Rows from block 5 of the encoder of a small masked image model, named by matrix and row number. Rows with one number within an expert belong to one neuron, the router's apart. Each number is 128 + 32 x the weight over its row's rms, rounded and kept within 0 to 255. All counts start at 0. Numbers have three digits each.
After each expert's rows are labels from the 100 images, of 14848, where the router gives the expert most weight on average: "peak at" is the part of the image that holds the peak. Only what is clearly more common there than usual is listed. The data: photos of plants, animals and fungi (iNaturalist). In brackets: how many of the 100, against the usual share in percent.
# router: router (encoder.blocks.5.mlp.router.weight, 16x192, trained with AdamW), inputs 64-127
# up: expert up (encoder.blocks.5.mlp.up, 16x96x192), inputs 64-127
# down: expert down (encoder.blocks.5.mlp.down, 16x192x96, transposed), outputs 64-127

# expert 13
router.13:097098070112179133207108160103169112101152123146119147098075106119093069134157157194143165149074103059101152139129095151173149186129067164105106141091133121134131152092149151100075107173082204
up.23:174135095174120108119177136091079101130090013123124142094126157113144132083163145107111149108144144181148153130148132118090145000134167147178121146144123100146156153189099162135180076124091133
down.23:168123135176177147199139087097117112106118181115116104140142161164109075167086111165109110099076131128101148161055068152113084105125145129196125097195119131177150062093095187082177146077134162
up.24:128136141136143121112081166040097116106085041094173155074142180145129145153149156099152155132156132181140073064148105104079105069134187126098151121181139099101138168168153131096193128190126147
down.24:203141108119136102140117083127131126085148168101093157091124148135147114128152092139116059140183093112144164145131101139089149063119065146127191089120128184134155125141163127090181132144130210
up.25:147185128156130155101133080077113138130128013081110176134158139128115119101094135091129140175117087143132144101095124141085128057154153141193139111156129124153148165130080139131123127061154134
down.25:083144147080119104160192087128196098146121108128131143115111156160148111129091163142134132122111167096096129104059037096147156149111108155163119101131092107159090116130150100155102103123121069
up.26:105100187146167150091159138117096176087117064122159138141099106090148173141067139093141192164096123177153146129112144206081087086118196099164125130131119115151159115122059150081115137111166116
down.26:155119150133084164139192089111148149139067112116156134134105130082195214162076132129149136206063119107096101119135146088130103111164093093143136103188176183134135130159081093139146114096095141
up.27:164119139163103118128138157094129100114138010106154117128093167118153181142131140144106178127125111147105151102154139083173124064161203113097104095103145086151140109151158145143150177127120129
down.27:145176116073103105159089146136130116114123111095082121171128105142119118079176082189144096108143111104148173159096132132085125141135151137161129052189131129177150106140054189127142120149102112
up.28:190106131145130119060132115065115112126151000137122121113125131116100131138153125150129125185153087176140170136131118111108112032109175130159141128153189071154121128215141141062151125097171115
down.28:116072129199132114174198088131065150164177091104131126111166119131120101133106089154146105102148182140174120125139164107115170107177148086241134068143128116109152120081110071151089126135103165
up.29:126163127111071107094126163091140126150130000149151118176120121147145169105143087122138112120147117172163108144107114136119128006114216117081117133109173105177129124201128120145122153128117157
down.29:148158056124197143154186124156095136159109182111105158149114103075142111092123122111135105112083094128099131118069162151152134145110171112228161214142172087143149101146157113121154148056182138
peak at: top right (46 vs 9)

# expert 2
router.2:116073092100129140155101127116171116110086188110123120083121126126093079149140126201137168174085121172063098112096112154119093114121104122104111173160104107104151172145120136168088150169072109
up.0:143143164099129113163087092114093052129162073168139150123075136166086170120198129104127151151097129170115098158192176102134168114090161160116118121125210083095138143184168106118117149173094106
down.0:192134042115139144138135075137158131138154159142137129125132151159163115182169095134097153081116163106135182106096179107147110108145104129111156144149159124105145116124158095114138086108099187
up.1:118160151141134121047112151171133091170087076181090112122072166173092092134176128087106174112107077169126119089166104175145184083137167138143144113124199153167172117127077161106149146105149118
down.1:113156125120114116102095154132060120090112167134060079141131212114088067135153071188157108095156089123089139130109100148088116149098108156199152142125159158209106049117139111108115198101145110
up.2:111169110080130123166139168145137149182155071179161103118103150153120151116144103062162143100171125163084120130174107195156153032191186086116183117138166139169141160131139118138132183131124106
down.2:038164109133096111085103120133183104158127130148151120151068138082122118118109127111104148103131173157079085127092080144147117109098108126110089149102184137180111181121129110121142092104050100
up.3:131118149144131132058097186143146110111122019121165126056163121115123169165149132105163136108132110096077114129162129115112173039184185175115098136130147097180150084181100243125127120126093100
down.3:141195158066099185107158197127174123119126079151141120126102122111078105157150117102104085187117190130126106129095075170205088077092118130032138141167143121160109132159123164126128139147121077
up.4:136093120115109121128130129079145132146150000134151124090105124143074111098170188114128148155156116162138165126109096156139149012146167112115110113157169064098114133185099165104139144076134125
down.4:116127107123175154090142124057130173122133176165131086120069178136115106076111116114069120123143108171156096190122065107143091106141119165103115193145152141131154148156097142124106113127120105
up.5:135113174139114134135080135071107155126143106152144113120169099095156181132106097132115142138151104127159118127141082104086086111091124117133101097147174123143094148164146169094177182119142082
down.5:103075125132094082119101135099139140053111157139098119148148119146094157083119102118149166123130141114159163184169133115123060133185109126110146137091067169116181139139130125046151162076163130
up.6:177141128085136113105134147081083131153149075158123151129209133168127174174174113114158163143118087099113167091119220097147150098148174100152167093125142148143136073116125157095165131200112131
down.6:182149130121155114101137163140112146148107189123153128166089130177161138160173121100105025141109157154147132146130165066109128117123130131117156153113117143052204126128124159125148115089092154
peak at: middle left (37 vs 12)

# expert 4
router.4:076112069112148106178130162171128127101098105094166128099135147130120072133089122190147154178156083175068103132149111100107097207146060153123109155158157191094147136175160173109110107167069147
up.23:160154132129123099071107132092101107124131009112181104141186140168114103126129108144111105107143136154147144116121124118115223010085187107111151146118156115130134101151118175134144145086162139
down.23:070174122101110141128154105154093154164103099084077049078100130093156166184098131136152112104141140084141129094060070217078169131113165104190094110122174158154094089143147095149131119120176142
up.24:172157165125130126097136120066114151132104000136141085125142122132168128126092150142096172117125135184123111111147098151177105063128194143113135180141162091141142115163098145128121153103114085
down.24:188129157093117106111147155093110137142084110108146130109086114138144119123095192091137142060130123196156112155171103114187145109168194078174115177085134092059151154120095127173188107190170148
up.25:134132174070098135060094143057099116089086055119170103110137110078120137151132124119117116149121131187133127086190170104107154088142157090157109133088192108135113123176163123101175127140141104
down.25:169115133088099174112137147155087126147111134106072155056108148184095119105105121163149210095106093090177140113172151142185102158176169115106123087127184154103139076123165167130116049127127119
up.26:131135140134165127089156134091134125113127000095145123139155150097102131123109113110099148111152121177161157162135125126099121001156207094129115162139159132147125116161109159097181133139095123
down.26:120141132142181158112127118157141099089107124131147148145104164112105113150102089119122163161127144148079107153149095110104052121104102090120119190066135148179127129165113123026158128169134130
up.27:164125115122115142101164114079131116115125035181142173136147177074103126067150218086103119194092090158169115148115143133115144076156131141103151141150096093146138152223125161147109091137120089
down.27:130162124115117099187173086151153178151129168135151134086167081118170118098181190132067103109147125135154102111135176045102146134122137063129145139147116097092149132148167159163097126127140212
up.28:177120126125116083075136178059115149108166000134136121134137137154111175134142153093095130150167151161158177133128129139086158026159232143078155104183192095129130125170128170071147098118113099
down.28:127111114116147093145085130140098078112157136145140150164177125127066112130144129173110129092114116129141148129156109059120151163076101165141135087127110111130111114168112151070189191077163140
up.29:170164093177173114075121126073131139124111055127129136164124145163131131167171069144102117114113084179156109125163089104117102047196113137127117179146138070175131152209126122076137136141164119
down.29:110175129141094136161072195072127084105127136151162127124146164137117233138172162104068098130159148124133129181199147077134104088145141128102171132090176126121132155111057100148136143143136162
peak at: bottom right (36 vs 9)

# expert 14
router.14:132088085081167191172116093167097134090175168106153113111083123111122118150121113127155146166156074138065142127117081116120104138132066159092085149149073103142138115159131149183073132155129172
up.0:202105133140096088093104144077128118124122020203120051091130126163111159217103135147166153117187139147136170132128063188082156012149186119123093138138165134119132073116147118064123092098111133
down.0:115109162131126123195171102144171089142179174105063145193147127087109115079148106182096053119136144160155115124132114148117148173079103169113148081135186135152139108170143140204193136171094105
up.1:197114132121135094120164183069121120167116000126145153147140105077141128140133142098134117150155105114139171148110144128100162052148216131118139084158143113170107112181146140098139110119135092
down.1:150092085153151119127090109121122139145065117164096137096162160135103101161144208140127191184147134157139112066119123148110120170092118111107094103139066145084164141134129113134164042112158089
up.2:126170143130099103101152109127165126170125000131119150153136126162122136124160133086108087128133102145140125126138132139141099064116197179189201112105137084133096136162114158111184159134106106
down.2:085130090104134138205139099087118136186140116089164100147161074124163112114165129145135166121103127156104118142098081090064106128085098158056122132148139164169167108060057128106094151119101038
up.3:123156149147135143075137171076140139130129082109147101126163173167188182122177118112124108112145165148182124110168150124132140063138170102087152115142193066134137118148121186075087136112076150
down.3:117144070144087128158100163146103149106182118176096063089174155160117123134146098122140135101114137161154211106104148079101144078130152114072122171125095103132122096114161147070130168140100158
up.4:191193129097095160078113132105154119160129031114124153123153114138125149137155127106125160127166155159182123108142179102097118033132190120137122095124128134147141119151120166118125122193099097
down.4:101082092119196101064126099111111116109106099086120071119115143134127129150107137143093127115109122078152108175130127128156161148134108142142117141123158159058132149123154090147102150123141125
up.5:139101120154137091068148133087141153140118053139148155133128158142133146136167159135113109116162154161182119168097174121085183049111225114098145125190191118127131129189134108123122105110086135
down.5:160130162126158120163069103150096080125123088119134183150100115166094137130169150100060112158156111114134151128112100115128080180084177171072117109150133127151138086148133115173102139125136085
up.6:176150092154121123091129147066114131136135000130109127130132119141125124116146109130132134113145131166148099100126131133119140000118208134150114122134155122115149092182125173086158149123116136
down.6:155083078139118142169132123092133114186147054135091113111112147095135112135156170104131241142109145171102115104093076107115108144079123130139142152119121164124172138172126065092170119114132107
peak at: bottom centre (37 vs 12)

# expert 3
router.3:084113084107145161201111162159149123099107104102132130094091142120109111099150152118128191158153118160136119097107094108119066150126049132102093129089154158137131167091158046196061112154121113
up.23:165124137084081113042159173081175113107173004125193134155156130157132158105161141125164117131127095132185160163141160131138143064130182140093153132133159074111151119185144152065096116142128122
down.23:131121108123124180088142139104142130128151115126139116149100132126167136163097080120148166112125080124183128150146091101113064114076117183118156147184136066134076154186103095042211174112153109
up.24:144100144152085117102170108089144113085168007141113094077141121126145150167125122122126145133140111170137112096062115154134144077198151119150137095141186149103152123177135119154165146144113076
down.24:124100154123073099181094160099108109097174156133093167158116155133095135117113133152130174160148094157147078149127144134168105122125144134152145099167157101187152076156125112152163102104120093
up.25:159081106116083141129117107109136124089136015189092159114090147126117160188124152142113125185122175160154139121153120069108083061108149125119064127176103098157128147125167149128131092104120150
down.25:114133133100084106163102154153149115071137152141119166117121127098101165162195088171125120187156093134094138098140175117091075105111119165095099145133152131058070103108161082149130112087132089
up.26:168111149128139122091142109070115111171134000134120092153156077102138140133121146105113120161122159161136108128148103122095132000105181121145105114138147100140111118150130113108141133071145083
down.26:133110128119112149125171138121136135115085101139151081147178173054111124118110119145096175166088104136199169144128133085100095141121124105159119115148108124196095150104184093148133143215148154
up.27:114137135095085141100152147100151108138171045138145125106103119143139138147137136112117143148150111175168146128158125098103081080187167138147106119100180146100161179165144110090144091181100100
down.27:106135111146141131104154157149099144104114100099192135090152155123079162123190090120167150161144107127113150153122112145116092120156061115164100127125150088143115116151165141124147134119141079
up.28:127135095128111105119123179108167115093151024164089146113139135111139161119127126112061077165094153082132136141116110078126122053104208170115107120135139134190126147167166147161151127183171131
down.28:145191145159099160112075120108084188068157145095014099141107172084133111096125132092164068134139134144140125129179121104127149158074168118132151143100068148102101136125136177065161203107107108
up.29:130095103194155091081132138104073114156169068174127045094134114155135154132103150096094125131147104157172176174097152181145188036118200155130138150116166132142100117158146188110163176112124089
down.29:129147117162071202136114153156104135157121148138147123099068101118159130127163076090131167101106095152162107214131190140163130146184074199117157086105132108139162185113140140182102118090119114
peak at: centre (46 vs 16)

# expert 5
router.5:113093123094105104161100131137141099097148174105185177152135118105192090113158105184132167175054085096110077110114074179192130153130082161140112134166170102145127132094141124113091116158087120
up.23:127141148091110174083167173148195129153129027160199083077110090057156200190097075119139162105103101163143150112123138121164170071155199131094124124131135070123134116172091154126106151135158136
down.23:152140126146129128112110201151122140141082157148147109138122144169111098169121114080145113143158102095139147171095119161125094181148090121118140099052154210220114103107115126088120093142169154
up.24:115176106069151085099129180154116155122169016149133160137068143157118109149204167109129167079149113125089158088170145145169067056094163126091114123150150090156085087130161141093166139120130141
down.24:097193142086102104119181129108097165189099133161129156129128139153125165139178124148159182099127120162119111118089154152136152088168141141085158037126148143118113161108142077121143030118108170
up.25:141096094171094112067092156141125092097114045124166118097123118124140154109075128088180164178151092121085163131044151133132168073144206094148143158141213128162119101153146112093128091106120149
down.25:069084162086107125071083114141074158109099108141113133178087110098127125126050209078155195092155102124092145123137144139145161142113160110116137135108171143173104112076150148100148125190161089
up.26:169112101128148086083125122118146134121130008159042099175170179154144113162140147119138119167124095154166149126085103106057157061139155120115103149123201114180097127186112167130136158131143138
down.26:151118089138130145119123115098116098144103165132101088132136121056155126123108132114181089156116106121109114078164138121110138111122158119192144214120138157128100142132121053096128186121112118
up.27:158066069133074146074086160084126091143136026076108143164140089142133088125155073173145100155138167151126128109138097115109137032092171113120056084115186109153093140143163140125138149167173067
down.27:157113144104090164108121102091153106087161144123155186135173137087190068127148145146122153163087124112129089092092108126148119154110093106093146096147135126149098089122136118114119173163138142
up.28:134109132142155140117129120154160127078124019148064174170173140099118173143182153150100120118120151171178169150114156164098154043090198146143093111117178131150124102112090124113164145078141164
down.28:107156128114112143109119122139118075157141090144149146103096129131146147108114111130143118112105135149093180150138130202177145091117136177155147103077135167148087169140111174159136073119127157
up.29:169165106136147115105148086124111072177137004153123114121119117144160167133150127111110180131109155124118131132149127152089158087095246149091086104109106081153130133197151190076113129106096126
down.29:087111112122112156087116135110154108127178216128070150135103141139057181123144108167085156173134206196109093126183186127117075093115118137097066142083150071130157139143130141102113123140137112
peak at: bottom centre (32 vs 12)