Rows from block 4 of the encoder of a small masked image model, named by matrix and row number. Rows with one number belong to one neuron. Each number is 50 + 12 x the weight over its row's rms, rounded and kept within 0 to 99. All counts start at 0.
After each neuron's rows are labels from the 100 images, of 14848, where the neuron reaches its highest value: "responds to" is what is common among them. Only what is clearly more common there than usual is listed. The data: photos of plants, animals and fungi (iNaturalist). In brackets: how many of the 100.
# fc1: MLP up (encoder.blocks.4.mlp.fc1.weight, 768x192), inputs 0-95
# fc2: MLP down (encoder.blocks.4.mlp.fc2.weight, 192x768, transposed), outputs 0-95

fc1.31:57 50 46 46 32 65 43 41 54 42 84 25 75 48 56 49 45 60 54 59 42 49 51 59 55 46 60 59 59 32 36 54 59 58 46 50 77 41 37 31 50 48 61 48 43 35 66 55 35 35 46 59 47 43 85 52 53 73 34 54 45 56 64 62 64 56 35 56 63 35 37 59 33 38 44 51 43 62 51 59 67 44 53 45 56 38 51 53 58 57 71 62 52 58 57 60
fc2.31:40 61 65 81 64 41 56 63 46 59 36 65 22 38 44 56 50 33 45 36 58 48 50 37 44 52 46 43 32 52 58 47 42 35 48 62 33 60 62 56 52 57 30 39 47 64 44 43 74 55 52 53 49 41 29 49 57 39 71 43 53 48 41 27 42 39 54 40 33 46 63 50 56 52 60 62 69 43 57 45 37 53 60 66 46 68 62 56 46 36 32 33 34 51 56 36
responds to: class Aves (86); order Passeriformes (70)

fc1.32:40 71 49 41 75 29 60 60 58 47 82 45 34 29 44 58 50 53 29 61 53 71 54 52 49 35 57 42 41 50 53 60 53 44 60 61 62 45 36 59 31 54 31 41 44 53 64 60 53 60 48 75 52 18 48 41 53 39 48 61 71 52 50 36 39 40 59 56 58 71 48 39 48 53 39 41 42 63 66 39 45 33 87 47 43 59 46 41 45 48 64 72 49 51 53 61
fc2.32:69 58 43 51 76 69 46 31 42 57 56 60 51 81 36 28 45 50 25 66 48 55 55 57 45 39 38 50 46 48 61 44 28 43 40 61 57 75 48 56 35 46 39 69 35 66 44 44 64 48 35 61 48 33 42 46 46 49 38 66 71 33 39 30 41 46 55 56 43 29 70 79 53 70 36 32 65 54 50 56 51 34 53 53 38 72 79 52 59 74 57 51 75 31 55 49
responds to: phylum Chordata (96); class Aves (94); order Passeriformes (78)

fc1.711:36 31 44 43 68 73 46 45 33 51 58 34 61 43 43 69 50 41 40 57 57 45 58 66 37 45 61 44 75 57 37 53 43 66 55 54 42 38 44 66 69 51 59 43 47 57 47 59 31 49 72 65 46 67 63 32 67 56 29 53 49 12 57 48 44 49 26 49 36 36 56 38 45 63 42 53 62 71 35 52 60 63 51 33 51 72 64 45 56 65 49 46 46 71 54 39
fc2.711:58 50 47 32 33 52 51 50 70 48 39 61 50 43 46 37 69 55 54 60 34 57 60 59 61 28 63 49 54 41 43 41 46 33 52 47 48 53 64 50 36 37 61 57 39 38 47 57 73 31 19 35 56 48 28 63 43 17 43 62 43 47 31 65 46 23 53 38 54 64 54 62 55 68 52 46 56 47 61 58 65 58 54 50 48 53 49 75 62 52 58 39 37 30 47 38
responds to: class Aves (84); order Passeriformes (52)

fc1.150:57 43 43 58 57 50 59 54 50 41 62 56 58 41 37 47 55 50 43 51 42 45 56 54 37 57 54 43 49 58 49 60 54 50 43 56 44 42 47 43 48 53 20 64 28 55 58 69 62 61 57 41 33 46 44 51 59 15 46 44 54 51 35 55 55 44 54 77 44 47 42 72 47 38 63 62 14 49 46 56 58 45 51 45 50 36 61 65 31 38 51 28 70 53 53 52
fc2.150:46 51 56 35 50 61 37 56 55 45 46 52 58 53 50 57 54 55 48 34 73 53 42 44 37 59 49 60 47 48 71 37 59 29 55 59 52 57 53 57 31 63 63 47 50 40 58 39 18 54 49 62 55 38 43 60 40 66 43 54 51 43 53 63 33 76 43 34 45 51 58 40 73 82 49 47 71 59 36 33 30 39 33 49 42 51 33 30 75 48 51 66 27 49 50 58
responds to: phylum Arthropoda (70); class Insecta (69)

fc1.360:40 55 41 62 57 36 41 66 45 64 36 52 49 47 71 45 44 63 29 49 57 42 47 57 42 29 48 55 65 36 37 35 60 44 53 35 32 70 67 61 29 48 21 53 55 49 55 62 50 62 37 61 68 64 59 55 40 66 39 49 51 30 71 65 51 26 28 70 40 51 60 60 54 45 82 62 52 49 48 65 49 36 36 54 33 51 53 62 45 64 52 72 35 55 36 45
fc2.360:38 28 66 38 61 41 50 59 56 32 59 34 62 52 35 31 36 57 44 51 45 58 37 52 40 49 45 21 46 67 54 34 55 47 58 50 51 60 44 42 43 70 60 75 52 63 61 27 48 50 93 55 47 61 66 35 67 50 49 46 43 54 52 36 43 66 68 57 73 54 34 48 64 37 48 46 58 51 53 61 61 59 53 50 36 60 51 49 54 62 57 37 52 59 53 49
responds to: order Passeriformes (53)

fc1.414:49 41 66 53 64 53 42 55 50 68 70 55 49 67 66 28 39 53 67 70 45 60 46 56 37 32 40 70 47 64 24 46 53 46 57 44 54 55 65 55 60 43 55 45 36 31 43 41 42 54 52 66 33 29 50 46 34 58 43 39 55 31 58 44 60 43 42 31 54 48 51 39 62 46 53 46 60 35 62 43 51 58 63 83 31 48 54 28 66 38 48 46 52 46 60 51
fc2.414:58 68 57 52 61 53 55 67 49 57 29 52 54 41 45 61 67 57 48 43 39 58 49 26 55 56 54 50 52 35 68 53 67 55 65 46 51 00 33 37 55 57 42 36 54 72 51 48 58 50 70 55 49 53 44 46 68 30 57 64 57 43 49 54 57 40 45 58 52 43 48 32 71 60 64 56 48 46 62 54 53 77 64 48 55 45 56 53 53 34 36 47 29 57 33 59
responds to: class Aves (87); order Passeriformes (71)

fc1.12:35 58 39 58 48 64 62 46 73 63 61 50 69 56 49 52 61 36 46 50 55 52 55 69 45 32 64 40 28 57 33 54 56 37 43 68 55 47 68 18 13 55 58 30 39 55 50 39 63 50 52 64 58 48 79 44 63 69 30 38 41 45 35 51 47 48 35 61 48 40 46 58 52 79 60 39 51 52 47 52 56 70 34 55 25 41 38 65 64 47 29 52 51 50 46 30
fc2.12:53 41 43 40 46 47 41 47 40 48 54 38 42 52 53 35 61 36 48 61 48 34 49 58 70 61 47 51 63 39 67 57 30 56 37 58 40 34 51 28 28 48 49 51 49 36 36 58 79 52 65 51 42 45 59 63 53 58 71 41 49 48 43 28 81 59 50 54 57 60 58 63 40 57 53 54 64 33 57 50 64 44 24 48 50 38 62 78 62 13 58 49 38 63 52 51
responds to: order Passeriformes (51)

fc1.210:51 67 51 45 51 52 51 54 46 56 77 59 53 58 46 57 51 61 44 49 50 54 40 43 49 34 43 23 79 63 71 55 53 41 42 28 52 52 19 42 51 33 51 39 72 73 65 52 50 57 45 50 64 52 43 48 47 58 54 29 59 22 57 59 45 57 41 42 65 50 60 47 55 47 66 56 43 35 60 34 28 66 50 55 55 68 41 58 48 35 71 32 35 62 52 41
fc2.210:70 40 52 48 39 42 52 65 49 58 60 62 38 53 34 60 52 73 42 39 64 36 45 43 63 65 54 53 30 42 20 27 42 56 54 42 37 49 45 51 75 50 61 59 54 70 41 59 54 49 56 51 51 37 35 39 42 56 57 56 33 65 49 46 44 60 43 34 69 55 63 24 55 34 57 57 38 64 52 34 60 47 58 74 63 57 46 59 56 53 59 45 39 29 54 25
responds to: phylum Chordata (97); class Aves (96); order Anseriformes (47); family: Anatidae (47)

fc1.240:56 40 59 33 67 64 50 54 67 30 55 40 72 51 53 47 70 55 66 59 49 42 31 61 50 38 35 61 48 62 55 52 41 28 64 51 56 39 34 57 64 56 62 50 47 57 50 39 48 50 32 29 57 65 37 53 50 56 45 51 20 32 35 32 26 57 63 27 53 44 61 72 48 59 46 51 60 59 47 33 22 61 36 43 62 65 44 39 68 29 48 48 58 68 49 36
fc2.240:56 46 44 67 43 73 35 59 51 25 65 43 57 54 33 40 57 65 29 43 39 59 59 51 43 37 49 32 80 57 72 49 54 51 60 40 44 57 41 54 48 59 33 60 57 62 61 63 49 65 59 29 45 43 35 48 49 33 43 35 49 57 27 58 53 60 58 45 41 61 60 38 60 67 45 22 58 33 54 34 51 31 49 31 49 38 41 54 38 51 67 58 63 57 58 50
responds to: phylum Tracheophyta (36); kingdom Plantae (36)

fc1.121:41 38 76 39 45 40 33 48 63 52 43 50 22 49 67 41 65 84 48 61 54 62 67 54 46 52 32 44 53 28 50 67 59 58 55 40 58 56 71 47 48 52 63 35 36 37 72 65 34 63 59 67 42 24 52 52 64 58 48 61 49 51 46 47 38 39 35 33 41 65 50 29 50 55 56 39 46 35 55 64 44 29 51 56 45 40 46 49 46 38 52 58 55 57 53 55
fc2.121:44 32 66 34 55 51 20 41 48 39 49 50 43 50 66 72 51 52 45 46 34 80 67 42 38 64 44 58 45 44 46 68 67 29 66 59 47 42 65 57 39 70 35 37 49 66 51 47 54 47 53 98 63 52 51 51 57 76 47 62 40 62 44 42 52 43 30 45 19 57 65 70 56 60 49 49 64 45 47 39 71 43 46 60 32 46 77 50 61 72 40 58 52 34 53 58
responds to: phylum Chordata (94); class Aves (93); order Passeriformes (67)

fc1.302:42 47 43 49 73 66 72 68 45 52 49 59 51 60 35 53 45 55 46 34 57 63 64 60 53 57 61 49 69 04 46 57 51 63 62 60 63 44 34 51 64 66 36 59 47 27 59 41 37 33 66 49 38 53 34 38 43 44 56 49 68 32 49 53 61 50 58 46 47 69 58 50 43 29 71 53 65 46 50 38 45 44 67 38 42 47 65 42 41 33 52 61 63 17 28 75
fc2.302:58 54 46 60 30 45 72 48 30 35 59 67 33 40 49 45 66 54 35 71 53 42 60 53 55 68 63 47 53 51 46 61 41 70 37 60 54 55 48 51 42 40 48 44 67 28 25 74 31 51 32 46 56 41 47 32 64 50 36 66 54 62 70 55 67 57 43 48 38 46 42 73 31 55 75 41 61 46 29 47 50 46 56 45 60 60 58 42 49 54 65 49 41 36 38 40
responds to: phylum Arthropoda (76); class Insecta (75); order Lepidoptera (31)

fc1.466:51 59 72 58 43 33 48 43 57 49 50 42 47 58 44 47 40 47 40 50 56 34 61 58 47 42 72 36 38 42 59 45 47 28 56 58 44 28 50 41 48 48 58 47 51 58 11 68 55 60 54 43 60 56 53 52 35 67 54 56 47 53 57 63 22 55 60 59 13 53 35 65 63 50 49 41 47 69 48 59 42 51 48 60 49 43 37 70 58 75 44 70 33 54 35 39
fc2.466:43 41 37 62 53 65 52 74 42 51 47 54 53 52 63 59 47 53 60 48 57 66 47 42 56 63 31 73 50 60 49 52 50 54 34 51 45 67 46 62 55 43 57 50 61 44 81 44 54 48 54 49 45 57 44 30 53 39 49 51 45 57 46 44 75 37 42 36 72 38 64 30 44 56 49 68 48 30 76 44 63 45 54 50 52 65 66 28 55 41 55 36 74 51 62 62
responds to: phylum Chordata (93); class Aves (92); order Passeriformes (65)

fc1.364:37 47 39 41 50 40 47 42 74 52 43 50 43 45 53 70 62 48 52 70 56 36 43 45 56 45 51 49 39 58 44 58 47 41 44 63 54 55 63 51 76 54 44 41 48 56 37 46 37 30 54 32 62 54 40 28 36 69 85 42 43 31 37 51 43 47 47 63 49 75 33 35 74 68 60 67 40 40 22 62 55 47 51 55 43 39 67 51 49 56 62 69 57 42 61 48
fc2.364:55 44 56 67 49 56 53 69 32 53 56 38 57 50 49 36 27 53 37 37 46 60 51 54 49 58 49 65 56 37 55 39 50 47 41 32 38 50 37 62 26 40 54 51 58 45 56 77 60 75 54 71 44 50 60 59 54 62 23 53 58 81 57 51 58 58 56 51 44 30 62 71 34 37 44 23 58 68 66 43 53 53 60 44 51 36 32 46 52 43 40 35 40 64 42 65
responds to: class Aves (83); order Passeriformes (51)

fc1.167:28 39 43 58 41 47 48 49 60 39 44 57 32 66 43 52 29 47 44 53 39 60 29 46 63 50 59 48 49 73 51 48 51 53 55 40 42 33 31 46 39 41 49 43 55 40 32 36 61 72 57 62 56 39 33 37 53 50 92 64 50 39 33 37 52 40 52 44 59 62 45 35 57 35 54 55 68 56 36 29 57 73 79 56 56 62 34 67 54 59 35 57 46 42 52 56
fc2.167:59 58 61 42 48 35 51 58 54 53 65 45 70 35 40 55 60 48 65 36 60 36 72 60 44 56 40 53 62 28 63 44 47 43 28 50 59 45 71 52 54 50 48 48 51 70 58 65 36 39 44 45 58 70 58 55 47 53 21 39 49 74 66 72 64 59 57 63 37 57 48 67 31 73 50 52 27 51 55 75 55 32 28 44 52 38 59 30 37 30 43 42 67 50 48 42
responds to: phylum Chordata (95); class Aves (94); order Passeriformes (78)

fc1.647:44 65 50 58 70 64 56 61 58 72 60 39 63 43 58 50 62 51 51 60 57 64 69 26 56 35 36 82 34 68 51 47 65 63 64 54 52 41 43 42 35 52 46 61 49 58 62 64 53 47 55 73 31 52 57 51 50 52 40 71 31 42 23 47 42 33 42 40 47 60 39 48 60 45 23 54 37 58 60 81 43 47 63 35 64 72 48 47 45 55 50 66 58 42 48 43
fc2.647:65 57 46 49 34 68 48 63 22 54 74 53 60 52 40 64 39 54 36 42 47 61 55 52 62 45 35 46 43 39 54 57 29 40 38 52 71 42 22 54 63 59 45 55 54 51 63 52 60 47 45 44 50 37 59 39 37 41 34 63 43 44 56 46 51 47 50 53 57 66 66 57 37 59 87 35 51 31 52 53 44 59 43 35 30 33 53 61 48 63 58 35 55 61 53 36
responds to: phylum Chordata (93); class Aves (92); order Passeriformes (69)